A small self-supervised image encoder, trained from scratch: layers 6.
Rows from block 3 of a small self-supervised image encoder, named by matrix and row number. Rows with one number belong to one neuron. Each number is 128 + 24 x the weight over its row's rms, rounded and kept within 0 to 255. All counts start at 0.
Before each neuron's rows are labels from the 100 images, of 14848, where the neuron reaches its highest value: "strongest on" is what is common among them. Only what is clearly more common there than usual is listed. The data: photos of plants, animals and fungi (iNaturalist).
# fc1: MLP up (model.blocks.3.mlp.fc1.weight, 512x256), inputs 172-255
# fc2: MLP down (model.blocks.3.mlp.fc2.weight, 256x512, transposed), outputs 172-255

strongest on: phylum Tracheophyta; kingdom Plantae
fc1.316 [144 131 123  83 118 114 122 126 122 139 118 111 156  96  95  95 112 179  99 121 127 151 150 124  91 153 123 126 121 118 111 138 114 144 102 146 129 132 105 141 143 144 109 117 159 125 114 120 144 126 148 100 123 112 150 149 121 134  92 129 152 167 103 118 127 143 159  95 112 153 157 113 107 114 152 128 113  93  87 128 137 171 103 105]
fc2.316 [141 115 120 150 121  88  94 116 130 132 152 124  86 172 164 112 127 136 102 113 135  91 119 120 124 116 141 140 128 152 157 179 113  98 179 115  81  95 158 124 147 107 144 101 124 133 146 112 114 155 107 152 168 162 131 116 109 156 172  95 143 194 172 119 147  83 148 191 160 136 150 119 119 133 111 102 169 136 155 119 158 113 119 159]

strongest on: phylum Tracheophyta; kingdom Plantae
fc1.137 [139 134 112 138 131 166 121 141  75 147  83 132 152 127 152 144 175 152 170 143  83 106 120 125 119 161 125 137 133 114 153  99 102 119 137 101 100 187  97 143 147 113 119  84 127 118 128  98  99 131 155 135 167 110 118 119 146 133 115 122 130 139 106 140 124  86  95 100 159 147 148 129 154 147 132 141 116 138 113 146 108 171 128 112]
fc2.137 [107 138 162 152 104 115 149 131  93 136 100 112 144  95 103  82 113 115 115 103  97 101 104 110 126 107 128 138 153 104 158 128 158 146 169 143 105 130 173 132 120 119 109 128 133 131 173 140 132 115 107 114 188 126 136 126 146 177 108 119 103 191  81 116 129 128 140 111 126 112 105 123 133 151 154 129 129 135 113 136  95 132  80 163]

strongest on: order Lepidoptera
fc1.305 [140 153 122 175  92 171 118  85 140 156 119  91 110 102 150  87 107 144 122  95  61 129 144 121 130 130 140 121 135 152 192 159 139 103 102 164 136 166 134 137 115 119 161 119 143 109 140 132  73 146 112 121  89  95 111 125 176 146 104 128 142 129 125 116 135  99 134  77 116  90 109 142 162 185 159 134 107 105  96 104 107 137 132 157]
fc2.305 [153 114 104 143 131  83 101 134 116 117 141 129 125 131  91 120 134 114  98 167 131 127 128 168 165 104 101 137 205  89 166 127 220 145 114 136 146 105 148 148 104  97 129 124 131 117 138 131 193 126 122 144 134  98  91 131 114 100 144 119  78 170 125 115 124 137 143 156 152 135 137 134  84 140 133  67 148 149 142 146 127 123  99 125]

strongest on: order Lepidoptera
fc1.276 [151 145 124 141 120 172  62  73  89 133 125 105 110 133 133 133 149  94 133 145 123  76 122 125 114 108 100 137 138 121 149 111  82 133 116 167 145  90  88 152  99 141 123 114 177  62  88 144 123 116 128 131 125 166 114 145 134  96 121 116 127 154 150 112 153 123 149  90 137 113 152 118 155 167 120 141  93 146 126 145  99 123 155 132]
fc2.276 [112 163 139 108 136 113 137 186 115 149 127 166 140  96 109 118 145 133 114 113 102 143 146 155 167 155 140  89 129 134 146  87 143 173  98 125 134 145 151 139  81 118 123 134 128 141 130 168 155 107 127 132 106  87 114 159 126  90 137 148 144 112 128 120 116 163 117 151 132 111 111 121 132 131 118 125  91 129 164 130 144  98 154 111]

strongest on: phylum Arthropoda; class Insecta; order Lepidoptera
fc1.14 [ 89  97 145 159 106 112 141 132 104 129  69 160 166  99 115 156 101 117 126 106 189 137  98 131 135 138 127 148 134 109 127 132 149  83  98 133 154 135 163 151 163 130 171 129 149 157 122 147 106  80 152 139 163 133 100 147 127 111 125 155 133 104 113  78 123 120 130 110 113 117 116 112 147 162 120 107 114 100 100 133 109 133 151 142]
fc2.14 [156 164 117 125 126 147 100 114 102  98 174 107 140 181 170 119 149 135 109 127 160 112 136 130  67 137 152 148 108 151 129 148  58 113 113 158 126 148 103 108 119 141 163 112 148  87 101  91  79 134 159 127 104 159 129 106 118 145 155 106 131 174  89 134 138 107 100 106 168 132 147 126 144 139  90 163 129 143 141  88 169  90 150 107]

strongest on: phylum Tracheophyta; kingdom Plantae
fc1.459 [115 165 151  99 117 139  92 117 109 149 125 117 164 125 138 129 130 112 145 142 132 146 176  72 125 144 119  88 129 122 125  86 149 159 128 123 118 134 110 134 157 113 132 116 123 126  72 132 158 186 171 140 125 115 150 160 140 135  77 124 169 118 113 124 119 141 117  70  85 153 151 123 158 112 152 140 154 113 137 112 146 155 122 143]
fc2.459 [ 83 151 116 190 115 134 160 130 132  98 181 118 142 137 162 139 138  94 101 158 156 120 120 167  78 130 158 141 133 150 119 137 111 127 120 132 139 150 130 140 104 158 139 119 147 142 144 115 136 145 148 152 162 133 109  88 135 154 135 146 111 165  73 109 135 103 104 144 128 136  74 136 108 140 106 117 121 109 145 120 117 122 123 105]

strongest on: order Lepidoptera
fc1.88 [138 146 135 143 106 164 131 125 115 144 113  74 117 142 102 129 122  93 136 125 132 126 120  87  95 106 104 179 148 141 128 160 133 103  58 125 119 126 139 131 118 132 147 121 162 118 162 140  66 103 165 122  99 143 130 145 153 101 121 118 123 149  82 108 101 137 140 111  97 145 114 116 127 164 128 140 121 148  96 141  82 163  91 153]
fc2.88 [153 126  56 126 155  90 112 164 145 120 144 109 136 136 102 102 150 147 116 140 109 129 143 177 132 137 134  82 146 151 123  87 152 163 132 124 184  73 116 142 109 106 121 147 125 124 140 150 181 163 152 150 108 130 111 111  97 106 187  99 111 125 163 116 132 144 130 169 140 140 154 132 110 126 113  98 121 122 169 154 168 116 134 111]

strongest on: order Lepidoptera
fc1.505 [132 126 148 136 156 125 151 101 126 133 123 109 158 111 135  65  92 133 156 159 135  88 121  79 108 109  87 117 151 126 133 121  71 121  89 152 112 107 146 124 144 168 125 172 118 111 139 129 126  89 154 153 132 132 139 122 128 147  88 143  89 221 124 120 115 118 169 115 149 118 144 155 124 146 124 154  95 149  99 136  70 138 102 144]
fc2.505 [143 115 144 153 130 140 129 159 124 134 127 136 112 129 100 117 134 106 137 104 103  87  99 165 191 122 141 139 157 134 165 145 162 137 139 130 133 179 175 140  85 105 140 140 138 145 162 129 144  89  81 132 167 102 119 133 145  90 148 122 155 131 105 119 132  81 139 155 137  85  93 134 118 157  88 133 118 142 123 108 137 111 118 125]

strongest on: phylum Tracheophyta; kingdom Plantae
fc1.65 [107 105 123 133 108 152 105 106 127 134  91  98 119 129 107 138 121 138  88 150 161 121 168 143  82  72 140 109 136 154  68 145 104  98 120 134  96 122 108 135  93 150 115 148 152 104 107 161 114 160 117 114 142 130 116 117 111 154 128 110 115 159 125 143 108 131 147 134  78 136 114 120 122 122 166 118 148 112 126 130 144 135 154 118]
fc2.65 [119 157 152  97 172 133 133 154 122 164  96 118 142 108 133 136 108 106 124 164 133 157 124 106 142 141  95 149 135 118 160  98 159 111 112 143 160 167 176 105 124  98 139 106 114 126 112 139 120 126 124 137 116  59 132 149 105 105 116 142 143  89 117 136 138 140 167 112  68 136  57 115 103 141  96 112 159 147 125 119 145 131 130 108]

strongest on: phylum Tracheophyta; kingdom Plantae
fc1.490 [ 85 114 131 104 130 127 124 141 125 121  93 177 126 108  88 104 137 122 133 122 180 136 112 121 184 127 138 134 118 111 100 105 175 146  98 135 135 134 152 141 135 106 127 129 120 116 136 159 132 111 142 110 130 125 117 129 171 131  83 138 152 124  83 143 152 152 131  99  83 130 135 109 117 143 151 136 110 120 104 129 122 164 160 160]
fc2.490 [144 152 128 131 131 166  97 112 148 187 157 123  94 135 146 135 123 138 103 171 161 153 180 135 125 155 159 150  95 160 122 113  63 147 151 176 126 168 119 100 128 129 103 100 135 102 113 111 121 128 125 103  90  97 146 158 125 158 110 133 126 167 155 183 154 125 114 121 122  91 138 122 109 107 122 168  74 159 105 121 131 145 128 114]

strongest on: order Lepidoptera
fc1.295 [118 125 140 138  97 172  63 109 147 138 118 123 108 144 135 116 141 112 131 111 137 153  96 127 169 106 129  91 157 101 168 132 172 156 138 132 146 156 120  83 127 122 135 127 153  93 111 155 149 109 158 156 132 145  87 128 147 143 106  92 103 125 117 145 134 139  93 119 156 131 139 182 144 168 137 119 118 130 164 118  90 146 106 140]
fc2.295 [100 171 154 123 137 163 134 160 135 150 110 113 138  94 129 117 117 166 133 120 154 161 158  77  42 189 169 106 136 132 107 131 105 138 129 137 114 150 116 107 131 138 109 116 129 129 134 141  96 140 143 108 114 119 130 142 138 139 105 149 158 130 138 140 156 135 144 111 115 110  91 110 142 126 145 134  97 103 108 167 111 129 112 121]

strongest on: phylum Tracheophyta; kingdom Plantae
fc1.348 [101 145 182 125 125 142 125 115 105 148  97 106 140 140 135 140 125 129 156 134 139  99 182 133 115 116 145 135 111 110 127 132 121  82 135 167  97 139 112 115 130 102 146 107 150 109 112 170 100 141 156 130 108 104 125 123 123 160 108 112 130 140 136 138  92 131 156 102 130 117 116 104 108 130 172 141 140 150  75 126 172 146 149 132]
fc2.348 [128 156 142  77 130 172 130 136  87 119  87 110 119 130 138 127 140 124 114 143 157 130 109  94 129 143  72 128 142 129 146  96 135 150 144 117 181 133 143  93 115 117 123  97 120 111  79 115 121  96 120 168  78 139 139 125 162 106  94 133  96 135  85 133 100 137 134 123 133 105 107 126 127 107 141  90 136 177 136 120 137 162 136 126]

strongest on: phylum Tracheophyta; kingdom Plantae
fc1.6 [118 108 109 132 101 138  98 147 136 166 110 140 142  97 120 156 150 117 142 142 174  94 142 137 137 150 135  97 158  82 110 152  64 134 106 134  91 117 151 110 108 122 124 121 145 157 105 125 142  91 147 114 149 144 111 142 126 159  87 144 126 159 166 115 126 107 113 153 153 123 142 115 124 134 154 134 127 101 104 173  85 126 149  97]
fc2.6 [130 141 104 117 129 112 155 149 125  86 138 138 111  94 118  94 121 141 127 118  41 147  98 122  87 115  97 157 115 115 158 107 162 125 169  92 161  64 131 135  98 131 146 108 135 148 152 143 113 149  62 150 159 115 133 124 123 156 152  94 146 113 101 113 106 130 130 101  94 142 117 134  96 133 150 122 118 140 155 103 156 137 120 173]

strongest on: phylum Tracheophyta; kingdom Plantae
fc1.303 [ 90 108 172 125 103 141 108 143 143 131 111 125 163  67 160 135 148 122 119 127 143 134 161  74 144 132 116 121 149 120 181 124 110 143 116 132 127 173 120  99 149 114 120 103 133 114  89 108 150 160 146 116  94  88  98 151 134 119 102 111 114 132 136 129 123 143 120  99 129 112 156  69 108 124 174 147 114 135  93 146 130 114 131 115]
fc2.303 [121 166  86 140 123 124 154 104 123 131 103  99 101 144 141  84 128 114 138 152  61 123 106 127  89 149 106 154 158 140 161 106 178 115 163 129 173  89 160 109 105 123 130  94 110 115 148 134 111 153 115 117 145 105 126 105 155 144 107 138 147 143  95 124 112 136 148  81  66 123  99 121 126 137 146  73 161 141 159 127 178 136 109 167]

strongest on: phylum Tracheophyta; kingdom Plantae
fc1.479 [138 120 110  72 132 120 110 105 140 130 124  98 112 101  73 117 102 185 108 132  91 135 130 120  39 135 131 134 155 112 104 134 126 136 134 112 139 159 112 145 166 151  95 117 129 150  92 125 116 141 164  81  93 136 156 170 113 155  86 158 112 157 119 108  95 163 125  99 130 143 125 120  77  66 144 135  91 109 106 119 122 147 113 118]
fc2.479 [127 134 138 135 124 107 131 147  97 110 144 145 134 142 119 119 118 111 108 131 122 116 108 124 127  89 120 115  93 189 131 172 128 118 144 125 112 125 135 119 153 154 142 115 134 136 155  95 121 146 115 157 140 129 138  92  99 137 156 105 163 171 149 128 152  81 161 171 119  93  95 141 138 114  60 134 160 126 156 129 130 133 125 120]

strongest on: phylum Tracheophyta; kingdom Plantae
fc1.89 [119 149 133 119 103 116 123 114 127 160 142  79 156 100 142 104 107 161  97 102 120 137 141 124  83 147 134 120 126 100  88 138 151 118 122 152 116 124  82 136 152 107  94 127 132 161 121 128  94 126 166  99 100  99 163 139 121 128  89 155 147 134 105 116 108 164 152  76 132 160 156 102 102 121 172 152  76 108  75 142 136 135 107 166]
fc2.89 [143 128 151 170 103 136  93 116 138 112 183 140  80 137 126  80 125 112 119  90 114 126 129 136  84 118 131 101 166 156 147 174 162  94 146 113 106  97 156 114 149 128 151 125 159 122 162 115 167 140 130 158 136 139 108 123  98 140 149  97 118 207 152 122 126 135  93 136 134 125 136 142 146 130  88  82 166 156 166 137 133  90  90 153]