config.yaml
dataset: "photos of plants, animals and fungi (iNaturalist)"
crop_scale_min: 0.4
horizontal_flip: true
arch: "mlp"
layers: 6
norm_position: "pre"
layer_scale_init: 1.0
projector_hidden_layers: 1
beta1: 0.95
epochs: 61.1
final_lr_fraction: 0
warmup_steps: 370
weight_decay: 0.05
Rows from block 3 of a small self-supervised image encoder, named by matrix and row number. Rows with one number belong to one neuron. Each number is 128 + 32 x the weight over its row's rms, rounded and kept within 0 to 255. All counts start at 0. Numbers have three digits each.
After each neuron's rows are labels from the 100 images, of 14848, where the neuron reaches its highest value: "strongest on" is what is common among them. Only what is clearly more common there than usual is listed. The data: photos of plants, animals and fungi (iNaturalist).
# fc1: MLP up (model.blocks.3.mlp.fc1.weight, 512x256), inputs 86-171
# fc2: MLP down (model.blocks.3.mlp.fc2.weight, 256x512, transposed), outputs 86-171

fc1.502:181193094142164137093091063112149123161100163194106196152154098106168127147183116080145143088154136069183149119145100095168115120118117128144114126161102058145181114093124128086069094099084105107115115144182173120126147107105049198136149144163085120150141116
fc2.502:117153137097134177087145092142083162143142138164083134141139137179108187106114115126185158134133129113113084151129135115125148170106110177101101118139146145117124161071154168097167166098143119156091133132150159118144121171131158193124103098184163112099162128
strongest on: phylum Arthropoda; class Insecta; order Lepidoptera

fc1.281:099104154113093078068136138082110106125173099133146153122197129194109156104152116123089114110084142113133062103159153150105116130141117151093128126124164167107187131117133124143124096089195112144117119067190118163135097122092157167185135224146115154173137152
fc2.281:095071092072062150101139151138170093112147144140187139064119154164089144127138140119141148150081127159133121114092135119144130163086086174189085157089129142159093104133187188134102130073095066200101103105144098101124120162155083184106181174115140130148170189
strongest on: class Insecta; order Lepidoptera

fc1.64:175151086104147149154091141128091091082117104164085146182121123152151146138123112125132129106096178159119116162122175191143145114089126095188160145165183111111082131130136227080141171137200095101154094086124162081151130119132141082108048155147133136109173159
fc2.64:100130166119147159139097140146158155153163147122100056035215137131118142087121093115163129168114100149133128095155102132160135059095203118134084106180167143151187116100129104114118114088068147097179217130188098116125130079123165064164146147169095173115076111
strongest on: order Anseriformes; family: Anatidae

fc1.469:087125174131147160138135116131117113145213199145127138132190141199099207160178136099114066130129137158087059163123121071118087067082113109136078108114057129103105162131128159107134124123145131119177126102168131144149113145125152151157105163144144209126082104
fc2.469:158133135147118125101118112074109158122086065132146152163068103094118020134124113123129213105161103113187166138148089188146189183145117116125159109138155157170153087114139113199084113123121153176098098130106111104121133090125062152133146105145077090178165192
strongest on: phylum Chordata; class Aves

fc1.252:181206146079122131155069150135104160127139148192112152136100112086161153127138140147079173108145125141121113098129159112111141129168085078166079061098087128153092119153096160083129104131117158155094104078118123100188171197138124141178119164204115171129149161
fc2.252:113180122097177166177087081128114133152105118188133137102097138178172181110127185159111152182097150125142162100107071062140133151086079092122111122083059154139089101185140154102115164100125143120117083116131141073139133109173093105119182122183006166124130106
strongest on: phylum Tracheophyta; kingdom Plantae

fc1.16:127154132090116139107147153140099161140200166124115157141169165089112151100158039116140101110168139141119132135158159107091166138092082147171100047055118070108115146109155170099125083135124106132102147138117189118177099173150169143178130168173125138103162150
fc2.16:173090149154110053114099155122116166124079122113094175169110128137171078133117114145127173107156175105153184133066154165125147107135094179117157117095169147147078069083126086174112113164111134161097136132113084091131093103105067169090129100135106112153153145
strongest on: phylum Chordata; order Charadriiformes; order Anseriformes; family: Anatidae

fc1.130:165151153058183120122105114074083110117144135164131146164205110161110136088111127114080132105140153142080061107190153140156138124136099161124119102125107130167145092121111171095036131091168139111156128134128119123191183106140102134156096125183120101096106090
fc2.130:114150071137090138064122145105192114175156140140136152158149114202082127090143136085131118124119136121160134128136090098107176145120134193134178107115096058112169134099157092110133173112117140184109050114152087110137111125109047210143143156103161145155207148
strongest on: order Lepidoptera

fc1.401:134132117109174117177130178153059102132201172142103126130213159139118178135182096107149102154172099151123101109170178109113161086129127110192098116100104103134109199134120164104125078111149106089149152149160135134150113145164182093135124152139163123062151147
fc2.401:150089110139048141120138130096124148139086079110140139189039121162173068141115132143116145125116099122146148161130134127150128103149103115079129126142163169128151098084185126199125142138124139135122103111143098093092146102123053161121161096161065094167173150
strongest on: class Aves

fc1.92:107104132096172098096152223104121099150135118114127156101167104185114106115076139097154150119106143099134069098135117164107148171131127166124160121078111156120150125119148133159109124089188117201138126089134101118151104128103144167163152168161158110122143192
fc2.92:082117144105089162103110079107164087092116129136166055053074151142105162098117128195150105154104068121157120097085101098116145158088094138114105081144110164139123100170155183091163166096131139166150137090170174122105141178123136130139159129158103230116103075
strongest on: phylum Arthropoda; class Insecta; order Lepidoptera

fc1.216:132154149064136125116113112120126123127195120179178139208076118141151183109157118143143150108120171130116159127095172135151156091166096078141074147145108052119050126182111159095181113143144123117124150106132158135121093152170146131152082116157136139098103114
fc2.216:080152147119116175070159149136095083180124141114041156071124133146153081151122109143204150139139144125135163128085129155157186130117102159121160180124089173128132167099125113141132157091157128117120116109142144170146120109185145120088138101157157117120149143
strongest on: class Aves

fc1.11:157153175122181149199125107132066127080168137117118102124112159137194126161129117142111186128132123170097060130071212162141154137167114136164111133065134136127154142146187151122088093105139153164134158072138160125172130118122178080128093143176125105121143145
fc2.11:104168143147136107102167132144201120098101120133110106092138155100132120104112094115077151132103146162129161089181135145139110124091166175122138096137140096093177129169159015116110114156102123123120179118150113120112155120100093114155136117105050124121100113
strongest on: order Lepidoptera

fc1.295:148152114110150113162110089094101121127123141124135142152166116089130108158103115149074170094118112178096152128230170176118130115173137077130070046193133110103144164096144140132108083156103188104120126118133126162136159145153126150186095144165115152137115148
fc2.295:149150069145130178155134110118165165096171164192151146050128137159171124115180128128144159126151166145156097107102135080161123127099133151110121173067111131112071066141129182073107190120111120150088107148143111132144128115137093175105128169175127191123157091
strongest on: order Lepidoptera

fc1.53:119216151117178086165115088104100160088099097151096133096156089149116140098111108096113181058099132152148066129166079167147120116092149124159154129152153151128122141161131127137108184109163134165082159113118091070121173084135095132168107158185131191165099152
fc2.53:186156077149155122155110124090115087149050144163142163144093103105165120127160175110112120144137150137110172144117117101144084158165116178115137141143133085097103097129117042103117128173076142146116083152145148169133150119062073139100160098117065106151146103
strongest on: class Insecta; phylum Arthropoda; order Lepidoptera

fc1.106:112110107103159135174075146114118099141139147126093103133229138173124134143131127140053108093100114146119109124181155131112142089158138094105109074138124089068140144122135171112114114204154165107101180116171137119140084146120147150184093163153130211119104112
fc2.106:130144078140187158102141141096149142146155091185155138107183119185131129114176143123127094121132143110157037103117090081149080107105153183144164155093095060098158103111120130101104149124126126140118151091154105138159123077124118167102115175154138145114123098
strongest on: class Mammalia

fc1.18:109131165083071136084122127091109121152159134136116146213157147108103102121095135133210111149094132157113102143143153135118160107116102110089061096150159115121166168115114105092132067092151138124198157093165155153133101157123072145155128164164142165124120146
fc2.18:141192123091107123151153124135155172082107151148116083065112129113137111054087055129102168128151080171143172146176155153132146131139160092150100135154130142140138171120176129112092045098091124136129157150132155203120158151166122179124101141111162098118182188
strongest on: order Anseriformes; family: Anatidae

fc1.147:172142187108184139132149109092123148104174163123137146117140090121074113102106089138114145119179120149103165088189133166138161097190106117097098079168158136140171119137106164144073087180131148102167098161142107106134063142122197129140061096113163057137119108
fc2.147:094127118081184106112102096149144124113073139102130120081098225132137118126107137178158146140084094121113139135084136107125144199067095175123161094079098113087142134208133115122156173107090108179140135110061187136153121177184103067138156121149118117129169154
strongest on: order Lepidoptera

fc1.378:104169093097126104126058125142131136084131147157192122187122167107147108182129175088106159144080141144116083109134158119118097158145075123148083068076119072154082100171118124111151133164146103156083015093102135100159168172096132110149138186162107128127119144
fc2.378:042163131081091205116119114136115091096133160146119097102123148156209139091111162151141109131055140165137130147088166089148088116136077130099110120125075090108059135212170141040175106096102099108123147090105151108165170141153078150135125141197112161120145095
strongest on: class Aves

fc1.71:076096146067142112172113194165119129117173220113137128124173117208099164109103122154120045104117135119053073108153108071100103106099135124111122122136120140079128179110139149127116122134179125113140128126151128119114124142116167202195098116168193178125151097
fc2.71:198146104164163192094187163119135109162164090137109128125149148157097153122139179072158116132115114135105080138157078114133116159111109155162127129135114050103148160148111079122133101165118133078185120096135114116124163139131135135129069142159121106083117091
strongest on: class Mammalia

fc1.109:118130158107148151107138151136112070141167146131161142101252117189111197149136118089180064129126186156113140142158114061122083067105149104160098153128114088094129138128087119071085141133186105082143140109155127149107105111134145132157119156108189169110074063
fc2.109:103156157117110106164156098194121017116160213130141097099153183129151191098141103146138060157146118158121108149105174100116103104130145121122097103111083116106051152132148183050154127126127087078137177124113195142135182178146202109152106137104196146087096117
strongest on: class Aves

fc1.384:156153139097138124127115142100151168179196136184135111109138136101077130152117087089096144135108090128138121141175141133118145087180128135165080077082126113127130151072088207067167091140138122145165167111160077215173092135154139140132075143150173158169185087
fc2.384:151214166180190113204139130095056124104081146114083091143132092157090164144148150116098096124194137110105068172135115166092135119167093121142168129146137106120142123139095142107079130158166186119134090178133107080134169057139211112155122057142133105112116086
strongest on: order Charadriiformes

fc1.467:145136067182117117154129179135144123188129130114126139194122137055089134176138156086156062123161177135171161115108069084126168115081116111124134101175089074159142075100088130097103143180150114133146030185131153094122140107112102169120167118075121122116091100
fc2.467:093117115099167115113179109099174139116075113076143108065119099209152108086104149153087123182149127141120104063184096088148106129131139147121156128145185151114138095167097110092141179199090134125057142149141147154147126088147122106139146089046085049145122144
strongest on: phylum Arthropoda; order Lepidoptera

fc1.99:190192166165205130114068095069120177121160154168120133111117094114139132145105106090100186064121115116140106161162145112167126111134117118106134102169135085072152137096101159099044055167107194094103150126151119152132176120124108150177143144154105108144086086
fc2.99:094100135092125121090116126124176139092167106152149146106140148159142096109122141134108174119085123177125123075105154120164147140124158167146115173107142113107129109146143191152131111127082084147107153066160071120176150163087099177177097190153199143149132192
strongest on: class Insecta; order Lepidoptera

fc1.452:120131136105162077102107134141088160087205109132127122172141136107148146072119156138084143098099147150081130051081174145105136194096110163112102115159129086108060076169094102143156074119150126118086154097107170066151158133155121142147074173133145119106115096
fc2.452:123091085148093151100207120133137122134106110123129116076119052128089135197087079185172139122145128104140124173115140180141102096164152149131169132187142153173164169070116187140153203132149145141095158179130116173067101123119093150094115100120163153138101139
strongest on: order Lepidoptera

fc1.493:184151194084224090154130131131100150080145129122118115105119132125131113130088036128133184091145134150115101173113182162139079141138167106116132137167154106104147138117137140130084106100128158135136169126081143172160127126117154105160071149167095121100154174
fc2.493:082179129113131143101110080125185163183062147151173106112134124139131119093090147155160102147060127132176117070154037106135136105106137190076149090157111095062203133158124138141126118178113140130140135138170143170119111131146042124175183095081145158124105128
strongest on: order Lepidoptera

fc1.217:170110126143160144090131128112094130169100180127114167221147089098147112148119145090121112131098188073115143136114114071116098134077063089117139142112091155142143101109099136040114090140151096158171074113139135144151142106124074208146132143147162191180168090
fc2.217:172129165189142110119198121125086112106130171113143149154106070072098095193090123111158108070157151158161156127145149117151112106213148094090097160153181112148156102122086132103139069193147141096060130149170115139147149090136144191142122123113171110149051118
strongest on: phylum Arthropoda; class Insecta; order Lepidoptera

fc1.245:136128109135165139144147158140048097175147151127129115103208114153093215146166138105156085172150156164116119139122103098081080075122131121188113134154133076078129156122077148105099119144125136084154167148158180180118116078133122125140123103115149136082098080
fc2.245:094165134175138164133146075150129110113163106106109106119105152163136187130112175143106102180100060125096091121120124115068103143113108121105122083137056135156098141164196109146164132140099090120192099139137167096100159191094165046115113137137106093085128106
strongest on: phylum Chordata; class Aves

fc1.439:169181098157134160095152152057127133193133117210101168084146072090183116141152140105135147099102144112170072101124096102146110108121172123171161048095080077138112134145080138140107117118128096101165167137083105117129130136094086126137089107147138102109103134
fc2.439:089081136118131128185132088143070116057145164080151133173142148140117181086143167176111096134144151133075174100171164124067154120139066131085132122119100128120123126116201129181158093190133115100119096141121173138124154182105129148142141112108142119110117171
strongest on: phylum Tracheophyta; kingdom Plantae

fc1.415:084181097091125091083159132107109106127121176145145125111134067100141155183161146099204123128159166105121106089071119079151093150096096175147157132106103109120146126130126147107123113048100072176175140099171134151179121115081113176118162147147106079101139154
fc2.415:074220163136133168084156127111192155083097140123161104137131150079097076038100168095112133111124103151134117081146094149136139203089158109100138093118138101091221091143129074078145090172112149129133154116126117188158153090128077127168101130098068111121103118
strongest on: phylum Tracheophyta; kingdom Plantae

fc1.320:112108163099187075085098168121056106132183162130116143095186145106129125152137012079197110100170162121143162187175093169107135146111127154158129096126150128141135168065165101145130071126166117059107160172148122145181078103139135140158114136196171090089141163
fc2.320:123177126126122169199079063134084107127137130223125112145160150081165203143168078115138105171140139115139107157119128078152147067125141080168122111102132170120111143155061177086142105044147135073143133083124160139139095116178072096147147161200105148117121077
strongest on: class Aves